From a checkpoint of a small class-conditioned image flow-matching model.
Model: 7.16M parameters, 32-pixel images, arch dit, norm layernorm, activation gelu, patch size [4, 4], layers 6, width 256.
Training: muon at rate 0.0048, 13100 steps, batches of 384.
Data: trained on microscope photos of single blood and bone marrow cells, 194171 training examples.
Rows from block 2, named by matrix and row number. Rows with one number belong to one neuron. Each number is 128 + 24 x the weight over its row's rms, rounded and kept within 0 to 255. All counts start at 0. Numbers have three digits each. After the name is the row's rms in percent of the matrix's.
# fc1: MLP up (model.blocks.2.mlp.fc1.weight, 1024x256), inputs 0-127
# fc2: MLP down (model.blocks.2.mlp.fc2.weight, 256x1024, transposed), outputs 0-127
fc1.279 084:136142120116122138069125126104150140074115152144131114130119150130119113158116158127158104121162125117098146126101118103111138100153160126130076139099115147114130154127128143117141131087114113128144142127172173129099138143184128122130179126125140114125129109064077138111107152137129107096103161108134123128114130129163135116192148124149119143109133134084108128120068101184141121126112
fc2.279 078:146142121087131106105141139072161120195124125120153111148156115151114105110155105134139174132105167115115112116165119169131137111105065111135175130156143100154078108132157122123111136089140129132130128141070190141132107122173093114115064127115157126115118108125167134162107175129144096094135087111133179113117134118123111123187108151124100140091167142100110110123158120183150179135129
fc1.280 100:128143101116119143158136132150139149150168110129093142111146146133155113129181121064132107100145131122142165117125135101107150134155101157146162081120125122195126140111136137114116092120134125120128136127148212119175142112139107136122128126141140157116127141153192116121137147124139085131179150113100071152161121114125147150096124118125086125089123154130165126144124129124146120111162
fc2.280 092:130114128128132134141113134093134134118130160141155097118153107119132123113150132076170121094116148126128126096166131148125141097157147148111095164163142128120083156124079148162130136082117123152132135144097174096157117143149151135126143123143167122140125102153105125139112130169153109119144103142166202170131111131140098166125111139146107139117136177111141105115125113096148120114152
fc1.281 072:132112105097128117167097135115153111177118134203119093125118127113128128168119107156090056059138123136167129086191124152134147096135133123168136133117122114142177106145106136088098131152126133127124072180089170130124175118116103124126157137124127129122110138148139124090139139150120126110155092124158121147033117109128111134138126140116134091080141142102137152099152128140145136129124
fc2.281 075:147128107108158138153130149137151081098170130142117165137093096127161130129170128131125171091147145133117104178158114116116116143111113133130130160134106137114119126162118100188143119079148118114142152168158155124093147101124131127168167122139158113124150116163159120216153121143136152174116130104169174181103120153110128105104125124157136094140157131091136127131101124160160123109112
fc1.282 110:144104088090160123127130124114125138138085132063123153135100122123134118166106130107129099131129087117114126128096127144132125128083138129102111120121082164145145085126103164151075140115126142130130142159160147103101146125135130134148130088156098153170133096153122132111121121148115114153149145064147119118084144128094134111130130075133191071128158133113148122190129169147085117141125
fc2.282 096:129104125129109146087131124086135133175143108151132118114159139134094127144075126120086115105105141139140139173152149066115108185131134107159133182132188107129156130162094119118129124141142143110037173110121102127129097143106143138088114139148126101135122132159043139148126092152138141116101116090117108111154121129131100116156147096152151146112124108156163147145139115125076115141125
fc1.283 078:152149114144145095184132112088155142118141154132154138123112136131077120107160135137114132111116151125148104134102143104153136081131154157116096115144133095107141140131162054131129118130119128143087126149103176110137162116142143145122132119109120125128058144160074152123168142138136067075155114132140111077137102155148119140143134126129128090149120090143134152127144135155128080133116
fc2.283 080:120127134126145131152120102087106166131143113137117121136129150122068128130168121163148108080161130127127125091152158080084119134122090107176171143132136145079103116149081054107135125160132143110127121049161160129123122166166136125123114113132134100132106153155166121144166151136108075121104126156116129113103130164128123146149125113150132139141105129133139202113111120146138080130130
fc1.284 074:153128145132126117129118143155108156177143136121125112146137128127131100136144154129145132154067139130140124103158085079110100129104145156099158096155103125100110144130123134104152114107136148130154086174133127117095122065094180138165129125091162124071140111149153171113133130119130126102097106146121158125167118095172153069091115130134088116147146119117167114091128128126121160134133
fc2.284 083:141111123122169102117146127173123138119175094112089123109155139113136129124174103143139126153158136095149152136098109142171110154125127160146127138127158133155178134121135137159150117171117067176169172136130139073143089152084104131143158132144102157112102146138139152155119136130159133092145141075142096118099170104196099059118167140112090160095134124113115128078109115103127111132139
fc1.285 100:161153121140130105130123112108125105129119140176140094138134051139146130154115125082101143128125118107127102150112162135091127113146140089102147157107100097132107136125151150135073121133136131128106138185142152153129152124106121152114129146113069079111129174080131134097131130143105116094111125146133161154139176134118125078147155127135144150130102137118106128138115080157169080125106
fc2.285 102:077101123137146117145145128135088134131127114114149137152105218116093114116156078087156099109129124123115138163124135137121097100121085123176119107120153143113097116114141101140078121137131145121079178131129157136097103145102134150126130109127091128132116128103131131106140095180110108101117126127139147146136090099147128113102117145167121123168134112125112188116127116184116130130131
fc1.286 122:132133126124133168135144137110114144109122126097134143129110187143141118124136081077121150168160137125161132114161137113132131119147114154147170111077141119162131159127071148163119122116130129123109141127107088128138098112120131131122186147144119158132121142185114133137120157088149143124151126130127112122096135137136130160096156121128109116108103157124111108128144129109121157143153
fc2.286 102:145136147124113160148124129156119131174095131120144097129122142147150112151138149179106129126184156128102109139138124090155109114163144085126080153158167067158087115185144054128142113165112127094074131134129099115134089150153137122092057116114159104128157069101150127128118133149187144141147141114133118098128138095154123134113129126131134128114135134142119134133110103134159152139136
fc1.287 086:118140142079105152099114150072093131127127167106111118114133128122097127135100126110135084108131126133155092091116179154160187092095113123125127201139121118129126130134144102127123142172123145141133098118100141110093141127160127104126115131127169080116131119144110124134136165118119117126136121123175134078128127127115104101143146127092118173157082178100098106127124138105138061110116
fc2.287 092:113135145121097093087094151108104122151090119141188112149124154137127141159110116147138150155126132144131127144101189109133117088124128159116119056122129119111112123154144119134132143170121145098120130132102142142091113137180099131192187119118110165097122149166193108115173154084127147085115147132099156099122084150119124142156133119110113141136105125141129099128154131096193088103126
fc1.288 092:101125129132120142130131142120122111082091121108190127128108121131134128146130184186106148104089115140137118159143117143151102146149052179132131101137132079148154139153172068122136152090130112137185143120152110089091151134162153121139111114136136141116134172142095109131099102151088112130130133118136125097132123129128109128122073128121122157131143119120076134131117087128168134129168
fc2.288 093:118114145090111137165125134153128121180095114119107173138125114136145098120114106113129122054147156128152182120184166134126123116177166133113157134134174159146116133155100161107153164143163146146078087128134124127136132116118165123123162125124144122120136102116123121147118094122134142138101119140125151125133184121116142171127142098141125117113158128109125139118142112106121116127140
fc1.289 080:126109033138075110123159118134120129120142127148145119095113147112123167168141132127137124118156127158125135099122115153111127169134121141124132097121163119101124085128114160085135166136131151127145147123127142129136140129114080100126111097188136106167128145111096114119126126130110135133125119076116120128130138160154051131129104089139135161125133125134130126084146092140152135133121
fc2.289 087:115124217130117150120176116123132154128020155096116146119127120110111092108122126127139130132180092085119121156152110121146108150116127111120129143136113146129148111128137152132137099111112089147126146115131117061102128151125153160158118092086136127162132119091175116126095115104130115147142132196134142119127140113183095122133130091146106106122147151130121120092133090135141155152128
fc1.290 102:131131106126104125128150113137128173122143134130096120138080177131117121100160126114162054163137128128109141157117149129151165107090156133147176117133120117200129116128114084117146098134107129136151128131145166123113046120109097137117129137124157111109131109137139140164146164148169070063143148120116137136160121110120126097121138118178110109103095127081104143118098065134116125116151
fc2.290 093:109163088100105159101136108132136120132130144144108150136100067116127139149143181112124166157095118127114132095152105140122091166119107156128128176176105119063075131091092097139109115065154120125128129131125130143120114094129128146123131127132132136144104157110112176110170176161076125137121085141115149110108108124117103078120141123140101117091113131111084126123155113132119103142117
fc1.291 087:148142130131138105158118149125159135112100159152135092139084154127114136094108101103194136121124139135159167096095129140176123128119100148107159120151093134130167141131130116153131146102149133118104111138156122112129126117168148107127122130122151104144126094125110135107131150122114092133142120118204138077117150125147109112129127138124185131135143150121141154121117120121184079131100
fc2.291 095:152135122123117128145149120125135165135121130136168129136084127155137124127170117131191158128130117123109094154222176179120115113138124106150116157100175159126112129130110138094125150108160138089161103140129186150121190105191143128159128116122121102124134142114169134128124139134166163115142165100116091129153114173127126151096166156129124124126162169124131122130172138150134120146114
fc1.292 125:130165171123139109101130164143143153157092130159128176138159100152122130101149116138152102142098072130152134143120183128113144084118081159088119143135175109131105147132146103127173105145122103119144169124167127104136092165142059106130130132129114089107177124131115133136123187108120128163111140133137132124096142165141110139143122142122149134102153164140160145116156088154040146147152
fc2.292 108:158122156079136139124128086117114117165095130135090117125151126112099129108155075112167125144081157119166157123119038121103122102148152146147089166119117129178155107152095140119164118129128121119154164131115128122136109101135069089163133156113148106163142093120112134120107143115142165132130156119164157093133135132130158129136121102128128124128073154169145152161091116141140121122137
fc1.293 108:077138128127148133151134141129152133134141126076142125142157096150084129141092140126129144130128150130147151115147128092132109062139144130100151142083094095134137144116134168136143113157122133129163123165149137107135120116184160132144152142130120169099112145138141125111141139128137099112102140119173114163170123191121123093086114139065112143112174146131133159147136114172114120128138
fc2.293 100:086133145112146105160138139145112126115111120175100127116144140147111124103098126114113121122098141136143144145146133151140130040161133135128099158182141145126132122106116156145131117108132100131107106108084184121170124162180132134122129127142129093131107137143112141158139139098108084130153127116120150162126129128113150117125145119067100118119137125106099145132161127170146113114139
fc1.294 098:120112092092118113157174131135130141150042134125163104103100184156106128117173108134125128140121135147152113130125133117152131113129146116124142153165100136127134140123119137129147173127161060132140139125143145117100127114133116176144126111195125171198129112125132159152109131133124168134111113119087090150126092140107130101156125099119134115127116134129145120134085135137133077135136
fc2.294 111:158158103152128130127094104122131148140075151131135131125103105087149139129114125144122145162165112127130132114150156142121155126129120149098151172129136110149139134114132125117120178141148086118124110156126128078115127176142129175135099142195098134056107135088107143148109144135121157132179124123061115095127117144143106155143153133143101117102124108179141136108074116119161126127127
fc1.295 090:072136088111099127124107095153172150125054141117150073098078135088119018110114141143142137084123181132143134127138106120158087117135122108126119114096139124115098114071084131123101114124117142128122133107089119136108108151135168106124122112119123135126156127131155110129140157137115121156118141054107082059128101161158143137131128117123108127126121112109117108086117146147179127079127
fc2.295 097:165110076127129135120152139099111144116106126125129116116136111155112019125140119163169141144126068156130087131130156147127089131130116135124089118087144158158132150125133143133116127108122155125135128132117087120142127142128178123143103142128112164095080131128102151178120144086122182100151127089130127111094133130121109137146134126164159127139127129091138155142100142110093122177129
fc1.296 100:134125114158128116137126142153111202127133128140106104126083175119126128129149129154176153112129109139121129155104150153119143124186144141091154093128111190099152130174089100131098097101127103122118173134138082147128135106130124118092166150140139171146104125133132116115122133192138126124120147130151080152122093144122127097132160112153150143146127136125105073126126067127105129129143
fc2.296 084:126150139154127130128109149149098178159144121131144164118091063160138134121122123161164134137146155137108090092158144092126143117171122141135104137137164066151141125164156110134143117105097118133123093114112075113105101169110091110094116116139112077113123140132125125144104125220139111119118103114119172144139135127132147098133102118162144133159108136136097069127128091134120122138132
fc1.297 105:128131110110128145144121153103107130122091126116141118094135152126207132106122119143137085109130146143120164163112138101085111140135123131128125092130087132178144153068135131114101123143110169131103102125164117117137168112096123153141155131079137118133120127107147148129174066141083094119129137141164131144107121110106165157136120108110124081180102096124088141081144127122126130178163
fc2.297 119:133130155131154156130112143128131130095158067161139129172112114100197118148126121141130113146127123104123092095133114170121133164140140152162127157120119137136102135133129146101154135140167078117124146130115156131133120123101093128152109133198088113144149144104115166122117085144151147134122119128123117149117125142121172150132138145124130075136091124100095162098100108085131135201125
fc1.298 101:082132141123145156115128117116106104127141110094134137130096107130136124125150115108130133099071080146121152133141129104125131147170140101128178152123143142127164111123099136118149157145112144121128142121138134098126170148168147117131173130148112148109092167151118134104155188125125088123158154110113085132110114097120132124146120134169109162145145099121114133132116149115156180096103
fc2.298 103:068103131125136142149129123144128128118126106121127126118114153132158143124127127111150119093132139140136078111099150128054129161128107096121089152144136153145118144095121157151108105165142122126130120120116123118116128089166105111110131133119117103138131086159110116109120149119106112128091145127156206123165126156124137109144156119188138141137139122121133137141160158096119195100124
fc1.299 086:178133109166106101144127152134109105102128147159110120141147108133126128149083116101148170191082130119113108142138082068111139173113060104131130124166165117123116163117126140155128122146124135135157116146148119140122101090126119139162094149100160055124103079126111118114083150131123147135132175121147131162130143146119143127141127130142099090139131154137166121118134150130126100137109
fc2.299 081:201145107144123101159126142133122116141125130109121136102124123124106151097109156130145104139125121132120114140129116111087121164111179127081141155056139132146146128081096148076143123129109129114097125137122116180153151111102093117129143141138117175145095162142109127142156121145164145140135122123149087155146147145138125168095153128144119135131119140147126141147136188158136116098122
fc1.300 165:134138135110127128153132123140127147119148135095152142121108134128109114109119138082153168127117122133131124119169150143170120167146099134136162150089131133129164122146129145124128104105115127139068126124091157116127148104143133108147128138137133149132193092196149128157182146110137177056082102136138151129163133142118113124108138121101126132000149170150091126130142085113128122123130
fc2.300 151:151123136112117157169133133150105172082103107193181134120159090137132126198149113173096144069150143133083146123180091099128128117099139112172117144108118115145119134104158118126194130130123129150077112101051151126116156183124127124121079120122127158110126135135154142146110130169218115110134145128125150144112116070119147079121135127127116096119092127157134139122092127156143118151114
fc1.301 091:118166116127125119107133138132129156093128123095139130132089138126107128108169059103198126119150124107110106125087170071162087156102092094133147154105158150129137132136151148115123123134143131125134134128164120119125121135114154125121103134138141125145134144116110134154112119131107159132125124174097155126129118130135113118152115144141139173177129156145122089153090116089156130121130
fc2.301 099:121181154140139098105165129127111138125117126129128099143119130094135106150151165137119147079126078162156077125214131175128099126136159087112096128186159117118159169129132115141116154140126146128139123140065124131084115114085154141073137162106135161141120132069127160142141098149153145115160117119138135109139118144102113141088118161160175087149137090145129126187124104122080184119133
fc1.302 091:139109134115132146154147104113150116117105140152127100130105137098080105100140118129106133116147108145162137136144100124171112136124124119080138124154159137113100186174140126147115130120111116126180098152128113131125146098085107119147106159093158155141115170088112128109129147144080130146129144116147133121160130126116144130122124078144113140143085173170135162125111097137148142092116
fc2.302 104:117116110129125139142154105127134132140095154091116131127092138125080158111125146136079133115131117107124128156130129133100124121129104109168113132125197137130186126134157138109133109167145127121097121108135137138143098118099135138191132194120115157164148090125131130169162106146147139119109144112117115112130123158126136098122113094120130135125091070158177140153132062131091125104140
fc1.303 091:136122183141091135102111164114143127119125130115161135044116129128154128121149122125166128152114163143063134120139150116110147137122088143100157148157135132154150064103127138157090046097142128122130111131152144139129138114128137190133130117155193110128105127117123189093154099131171130156155133140128143149112124153108095130115110139123125099154124109158112098148098169117122127129118
fc2.303 099:153128066125114112106085130128129120122141159136099117183163132118065134085145110113154133139125147107115133095130132114089128147115102146177125115115147119116109103113124138122150162145120122117139154125139128081143118134116091085127086124105082131126135118197113192134134113149072136126145126136152113125128128128098080129161151139119111106128129150133131125162130159130142135140131
fc1.304 127:096134137114149124103131170158141131118140159159141175139105139139160076082148142157162089157118150102131164118104113120114120102112100141135161144104133151166153088104123098129119140088111139135110106130150152139106120095128151150146117163087131137183128142117120154151143126155129112099119103144161121096081113152137196121117132066117133135127133127106152154115106118116130099137130
fc2.304 123:126121130115100135136126113132132121131135107108123123147120136138147083109128115075142133112148120115121110124134121130127142112129097117105119116172114134122117122195087126132142163133107123119110131127116154121063129124092146138130142072081130086058121093101177097091095140123135167102118128155096147132144133128117069147099145168137109142114127126110106113149142158112146128115144
fc1.305 107:109156085117100148130147170152099133129122147165132144173136139133120148116137141142127144078076100173140133130128110092122136113120129125136122139140138143102122134076091175114128182123067131126133102133105144114091128134110131158122126146027121131124166103143120052186135132121134135105125128093161123123116126149105127117140133242093141128166118099138109120176110143160179128101133
fc2.305 110:152108080150156125147120085101179152146133124168184129145167129134119137124127095127129135110137143153095155132135129116119122121126133136136136165146171131132137098135070128153168149114071115125119147123105157113121135107145133155126122095028115138133118146083149207112118152128124092127116094104133169130159136074126124128130139060123144120126126127128131123086174129157142088148120
fc1.306 091:132192132131131098112097127127141070128144137134125165134142149138160128139113141133138131134185190178133131120110116099133129143145160114112116082114153052129110132136110131130078127144133132132148097149154121148099154158128106104151114166113182140106181153100102131138101134114133093120125111147146179129125134072135120147162100143140130118120123112143178195126171089145110174163147
fc2.306 107:123203134127112133143082130148106132112119101103139106106106110101109152134126107157133147127166167093132122125112137145184152148156130155138134158126111105110155131115131118099149135126129093128118140117139120092127117082127197142157144166136132136086100133092109116132109108140123134148123136124109106131130118102119115158130093151154187083117128106136117159149123095127102163204130
fc1.307 077:132118119166167143151110129109128158101115131137133125138148170138120183162122202106132106149110137140094149132164120135130128166109204121134149123133115153126110130099084177148138127132140135132118142121124105097118098172122122117099131136105099087137096075128102132154106137150133155116127137151131080133118156070133134115100129123118091125142124131111145118126130129126127124153068
fc2.307 076:110109110176140087157115146123140162133103108155096126130135116142131156071136038115172140118094127128100127129104133108077137149128075109141106134128098103126114103119163184126099140148118129174148168123120138139124136100110091101155118151117143137118102154137122120126149169130106140145126120122094192132122073175140127115105140166110074143163128124129162104146115128121117086134074
fc1.308 148:097133133133130117132105116139116123173118133119094151129146176117135129188159182148152096062115129131189121129129076135132145093124119117108113097154118135160121128189098133132138118132129125123068134127182107103145136127113132112113130128114110140131115125100168130106115135114158104090129153129132136170145126138131122035162128126117121126147135150169092116124109132143129157137129
fc2.308 156:083131124137139133146130127103114108106139137132114140121147138121128134139183136086149123114123118117149136149125085160144091158135073124128182139132093159083121111168131118124147105114133119124144123124058071114149112140101107139168143129141136107131101140110086124138128162077085157129111127139106086182127110159121132108151114129133140170130121142160129135123159132107160147127137
fc1.309 102:127105088108085109063092092111125145096115126147160090107112162019134133131102091151098163129140090163147125157175108134144110124137145085137093102120137136155126107114102151125147110138130162125138146125167156099132085158140086081135112130132142145174104087140133146108127189099135107119083097150146133177116129137166087121111170131130128125154147097140113145085151143155128096130138
fc2.309 127:141103184122038129113094124118154185153165094155136179156138130000114131117108175138131110113137096103161132112141122141127135137119128082101143124143129133116123151084162138132127159118108062121109084123110149179130125132101158139114125131125113119173120162128125156143121152138127116139136165108123123147139169148197109120093143127118124125140140140124115142087120165167151123141116
fc1.310 092:161096126098136131112104114083130116107134139180119152097102137116091123144141205099118116103169140132181081060132112141171090151126120110111136110116099137112099103126122122156151095124136136134148126137131114137151118128132129122129107122086117134151131115150128138108118125090092171158138146140157157141134124109129135120152146126121084145184184129114145127134074116120125137137098
fc2.310 098:132117126097148186107113106091137125129141178086167130137152132137104111067127075090135113125125104106151179151142088138127131141133154132114145165115142101134199132121157139073113129120081136119123115105096127123146154162124132122128183131166118122137134137183152148093186102099052166121114122132088113158097135121140138148187105129124068141129137153134130119131148133138130118138116
fc1.312 115:143108131125152107111126129171088127152089116153156089136130174112127146137177145088135099104153118126131156125158139136103175166175125141046119151125134126133126144111152085087150140127110119131124174106124151155138161146156138123129115145111113131146109142141148108138098112135122126154115124142125168133115108131148111125137111127128128158150134121134083138131133164122151148127120
fc2.312 101:157139128148119141102136134174106137074112132101078179127130087127125133120153114109149158123124130132123103136123130126171065158140151136184134076128121129128133115105098116159114129119144129212132091117093152136127135121169118121113126138129142104121103104135120127093117110130130138168154123135132070138135143122123138133160123125142121096146119128162103118131123153125121149130115
fc1.313 092:140112123145139162145134128140171125108115103161123139110171144120122118173105123098170094139129136133170154142129144107140140154122076146148140109102141160093117144136180116162139122135114132121133089149149135135122105121138123142143127129125112109121106143179155151150133174089118128061137083128142129107144081136130130178127179109126101112120109127133139115133133107152123090123150
fc2.313 106:130141148078101137119127145154139072128150129140135137133194127131128132114119137154119175122117115130122099152097136168138042106094138126101160135114113095127106147130088147126089144201147128112134122133072149131106127159103120119151168140120149128117116131193141123127191107110215157114124151127075132078145132136107127110149099121092135140104129102138128136129150129129144093124139
fc1.314 089:163088119168150119197132115190116093128156130139174101119081094113177130135150145113147132128121114126082116086117128092101117087151150137166132107142109096104103159162137118201107125128136146132096110131177137103068120100135127116113169133131101118143137099114106139138123137145136157127138121135137105160123128128118129167124157126149082125084144166119087129142152125119133136147126
fc2.314 085:175121123146154136176131126165097107115118124112141155141079153130157133121143123090152123112146132156095163174117122128156152084111087139091099116144094143107135142116117140034145118133141116143182121137105172112154122136138131115091072119130132123121138159114158129161136158133127160118120155122112127155151143123132140140116128124128085152079159160114138102120104118169112125110114
fc1.315 085:124112141107143131123136161135135107168131135156164136154132123124133132153133089084094117107117134121124120096088138169082133120132126128120147143100100114093177140118131148131133127091119132131142091148132134115136038101142141096121171095134135120146114116095126112160134167120146095133135114137128164137143133133133126133152114112111130102115143159135143127113136156148133153109102
fc2.315 095:106140124081131132153129077131128154140120153136123096126114108127167116141100158173111125094142138125090144118117143148123158092130110122114095143114121117159136106115108113142095124149139128120129082143120169146130167162141126135138142137128127135118093096135120142116134114131086130119157149137142084134093118136129115110155158131181119102147164144143100154135094236159125127141096
fc1.316 086:126096118105139093117128136173125110113159110122114125127113137105170140108124128089130138148124123121136109128143121162100135114115114121081116165151157185137118137105114124126081144126157102128124119126126166129111127114153121117130092129136156102129157109070145138174146120111145111129101071132182150109098101144074132109134164127118113091121138148114122151135106155149177102110135
fc2.316 082:134127137140082113095097093135128125111136179119113130116135117110132124141094127105124145158153146119116075153120143128129120156123161100144138090119117166120152138098147137075172142127103148140128105125129169122128138113140116154182191096158156123118142134120124128113130116114130112148131175140107136128163122131094123079119085093137107114123125159124074130117151131139171089092109
fc1.317 102:197118150137130103118094137121167164143128145180141114125147135104120133126147127115132089135135080131119129116095145166133108112131146149053142117102122142127093111093150112182149138116144146124129124105130130155131082117114141142127122131118131134143173092113131123135129125086123152126106148138096169111120104134127140086119148135068111099062117137148162121109122115142144143132160
fc2.317 085:132124127151163135087131137121179189100130112092080134125150114129160110113114114118102153125134150113146129134138136110118075093113115136181116116133171155141148136126124114080099096124141128125102146133186121130125149122127110100134139119118126128120126179128131119133125103086134126124164124144142076157117137117143142081097139131099146141097125114106147148101120133161111088148125
fc1.318 130:116109083140115119126116093130151110137115123167120121170112145081118160108102133164117136080116159134136114152163108131154134126129127156110152133108127124160098143126120106142072157089113164132113104138141116107136117084121180179136142174140099119132085125131104092123138135153124134076116089169149130148082162152088132134157126132132126120130139104109143116173124135079123125075102
fc2.318 120:129124088163140130124147153128138126154176131139143150175130140167140141100131094096127163080153073126122122127140154156117170126136158128155132097152143129136117102136108158151090124134132147120115139126133113104129129128118168167089115070129076128127095094129129159156178121144105183103149125180111165128179123151153116127118116124128111123131150101124130103091191125139103120170116
fc1.319 112:153130128122140138151128137119108129119139142108139169134058130138126141106114122138131146141127117131096152111143121109155096153148118096098124129110108114115128153177095134128137127105138126125121111126175128124095184166159161115146117124133130137134151149165162155143155184101161119115172143131173170167094127165139132130132108139130128112169142115083118085115146104100151137137108
fc2.319 115:113125114113122107158120127130112093112128129112105132142085092130142130165127196132103059126143126142114111189116147117134157131113159070141140163137159105135066135193115130110135133141129121184125129142073125127123126116132134124104125128131156195107134134202123127077118165116155114126128119112085114175111125113132132083115138130110157105154081131100083083122100104118094135143142
fc1.320 089:108131122091148117108120163104114131125128110142134124132098143130118131109145112138141088123140150129129105136122114115165116097158128113175123192114117133112135161125100113109126097180127114134134178136125120116130137123086157129121147117147125128143121070165110135131121124123085116118134078165141047141111151126128123115137118143174140116143168141125088123155121085181164127140062
fc2.320 084:079152099136121120117132132128145160125090132133123129093120131116123128135098117153155162078127148109118134168105118147096158099139145147074136084151114097125137114126104135110131115141130136131106119132114127113125124125116115138129128120124104128119143182161132127108073115127128104161110164145110155103140126157116153134166133144148154124159105144103117118111159130178126122142142
fc1.321 091:158116144095130135139126135112132130118112136163123192127126092113111134137089113135155063104127126123107154135140132122131124113131141086139195135093146130192137146109148132155109143128110130118130108126105155134136059128130112135127079127122138147122109107137124130149153127148130079141157139133148126078110130140148122126135184115137137155127191096103151110128105092120110131136122
fc2.321 080:144118118032134152110143129129135165116156126147134131133128114130233128151074119129106149094135141127172144123139170125097113121140109133114185147126112133081121146139121114121138121150129128149130116096105140127134080129087121130120139130123149147121163126084121130108062142122124117119104134129101166137090106143121133151130138128138120130107136136114102166127087184128091146139140
fc1.322 106:100064124107123128134210085133137140127152141129140109122087104141121146133145128124122186162110169116134124129148133134115141123091141171099126149180111142152177120108148156122153119127137118133117122134120133137117115164142156141144130129096117179090127127132130153177131112126133122145105107120043110138122108178155117101112140169165130122156118161123150150090121137141087102093124
fc2.322 108:125208124120129086118063161116114111149130128124106123113107102111150160128109136143152144180194112115127174125132170131168199173126128184127120142145089126148159165133118138116169139125138116137124103101145135153097117106105155141119105153109143142128118169063097109165120106163094144110126157116108113116131132145112140135102156125124132141154138131125102169152136126131158148157131
fc1.323 086:164137127145127108125121143118115143141146132146118120119111141159095117139163151143111123176128107134116130185121140122134128113168150098131127158119131157138097142157137119079124120111126133140062123085124128146160146149109137115135170131164166183137153136123203141146141101149101114086125123139162139118107133131136149129136110131186132130101188130131078121136122186130104136124123
fc2.323 084:189120123126139157131139130118092139100140119106151148123085089145101127115138109152116149215112181129140143071138111088120133086159106111111127086143124099108146131160128118172101138131119130150185105170150099132141134108118121126100104123115097110138133139114073155117144139137163110108114168157121118111166135121149138130121132139221126124091187127140099115122161132128094149143123
fc1.324 083:075118106114137203129113162122130123125103104138103166169136117125125068157098120146100183105152146151104120157145101169139140142109181113122069129137149090137142159129094125153138135128157154147108122128084144176110110142117125107094134076110096118129130126101099098136089132104159127150138111127158121153088146103172127127100131100154172126133120131148139135129119177116128137135126
fc2.324 082:084149137096134096124140153103134135137110116131128123117130139108143163110078132158116104123150128127121168154113080108136087127125086119110196132120129109131124133132166096138112138155125109142153115123159127120141120113107122160104132120134146081140143166133158134127125172095096111120153164127132097146126135169186108109129159120126196105122146142138141139133137162091134162125147
fc1.325 123:120186124118118121121072121125143158147095131136143112116056128124122128154129127141128110128115148154108123123137127149161124099133110139132096136122120100115117108123146105157112101085216124122079135144134136114111139155162144108124117086126102113140169111173094124146117114125149119172185147096110129087137124148146064101117150169064125126105150118131147141160121138133128126135121
fc2.325 120:129076141098104140109158151125119141171075119138158115124151120131088161118156139125125115141141119127152151075140137141115109120156129125131066145130119139142182094146143140137105124168206141134139128129130119137166127121113122123140129170121109138101132085117113107116131120149127187136148137101126116106132115130077156088098114084161137134123135140116135124103119098076101112118124
fc1.326 104:096138119140132148150132126162149119158116131183126134120145158123140145099127120098150115127126123138145087132159148084144124085127141136117139121081110140116155097050132136151121114142115136124169132130128144123117142177124139124101104133139126134131129092094144150107161113128108090132146093131148160105142152182143127109128119127098127145133126128130122165134173118119126127126133
fc2.326 101:087122128120136092134134133167142161133102143113119162126181136132125138127109130139115095068178150123121107123135145138129133074118154163129147143192125126102131118071082155090161120132130137146097106123126153121124142130117122119145123137138141117146137160124119125148114095137146074143159128126117157089156125086122136121149111128103133118123130146121138151118121082115112107131135
fc1.327 095:099150136211130140086143129088112178091146115134114070158111148137103114159115152130137127152128129141130114135104151127176145132167110143125141095129145107153129149128099155149127124143129144123156145136110124130133135136101139123079163126139068115105156182118102154108136144107127114068117153131101126104131126165115127123144155136124151119127190127137125141151110142147136153146130
fc2.327 085:088126130164120088117146113145120154133165127153164182144117117120075124131098111147119104140146113120116144124132185146137123155126133115128112200149119123116101134126151168117133130124135128134097126154108149116149111108078142136165079141145168157129159047114096155120089160105123088105117107129127139145144108103128106111147118112101091150122167144131122141114115115137109158128124
fc1.328 117:122131127180126146140143123132121132141128131098103131138144096134110132094141123131163107099112143123144161119142115141114131114160136132113136133148127146137065099117101118139108107125132127125145107091122121114162126127123113138135106138128129119124129138160141135106092039123123097107135136115142120158089137124130126136109136127117138134131151133113138136137119099134142166141153
fc2.328 135:158128128161128118135126126108112122056126125123144126129128112131146127124107121116109109147135121137129133135125140122123109159132172143204117108150133134140123134127147103098156126105133135104142142130147126118139037131114133134127129134135138116134103109111118136143106128165134129114119255128154146137125128136133125136113130128123155145112112128118120106133135171136129147123115
fc1.329 095:167156190108140112107127102102114155123151086099113152100154106122124209126199101163129115173157064141124126152099132102110113126125116107121135111137099167110156126168155130084121130122120080121151134151142132106105122074087105151133141141142165156142141064129165149144148114135133152091144122171139146159147178103122127114131115149120089143136135144131147126112119123123146146139129
fc2.329 101:149138095106134126107140126074120136142163155156175107147120134115124076104183162171164127142150111128124112105131154170098148128118110151137125144106139085158140116150102154161115126136142154146137116102105121105126126171104151109110083157152109111104138162116115133109103139140114151111120148128117111159101154118082134102116128128126115150130150149114179138067110077131130102108132
fc1.330 085:144115136158148128119138157109100127126128101136123148134134121136139124114121148165148138135134111125061094169156110103126141158139080155062159157153148129171109173116169098100117121091084130123113104150099126161102127145056134127110157134126117144135102135135069124122108128099122132130129183104150096110129128109146140113143170135195115143137202141126113169148092155128132133127141
fc2.330 084:115124141154108125119135119185133134121121163166121140137144128125147141140130125134105127136113094126075131109148140164142127198123148140160091098124126139123142119092079114116122111125092152110152146087161077142106110129101126130115154109138150120090132121140161108123133119107121148165177113136129138133099102111131137066134102120166103098113175169129090146105108142107121134142147
fc1.331 095:160126134110128123151131117130153150172128115133114142141090100131104115119113099131143155113112131141145146157118113107153107124154141150127129122143164135169098117113130109147161108123142120110119128080147130117124120087135123124128159134142156127134169130099155134163129106129182127094111150131132120129174139133128124147096133128157147175097209144123148136132109181167126088122045
fc2.331 105:166109120139126162120123128086127125092124124129155138137085100122081132170131139131093058110135120129096162103144132129145149090071142126126136140125119127117113115083083154142086124118128140114130115156093173152161126202129124128130119141131093141129112092161096122110129179125123107144168148128143132120152110115135127159106120131147113179076165165171147109122146132094128145114070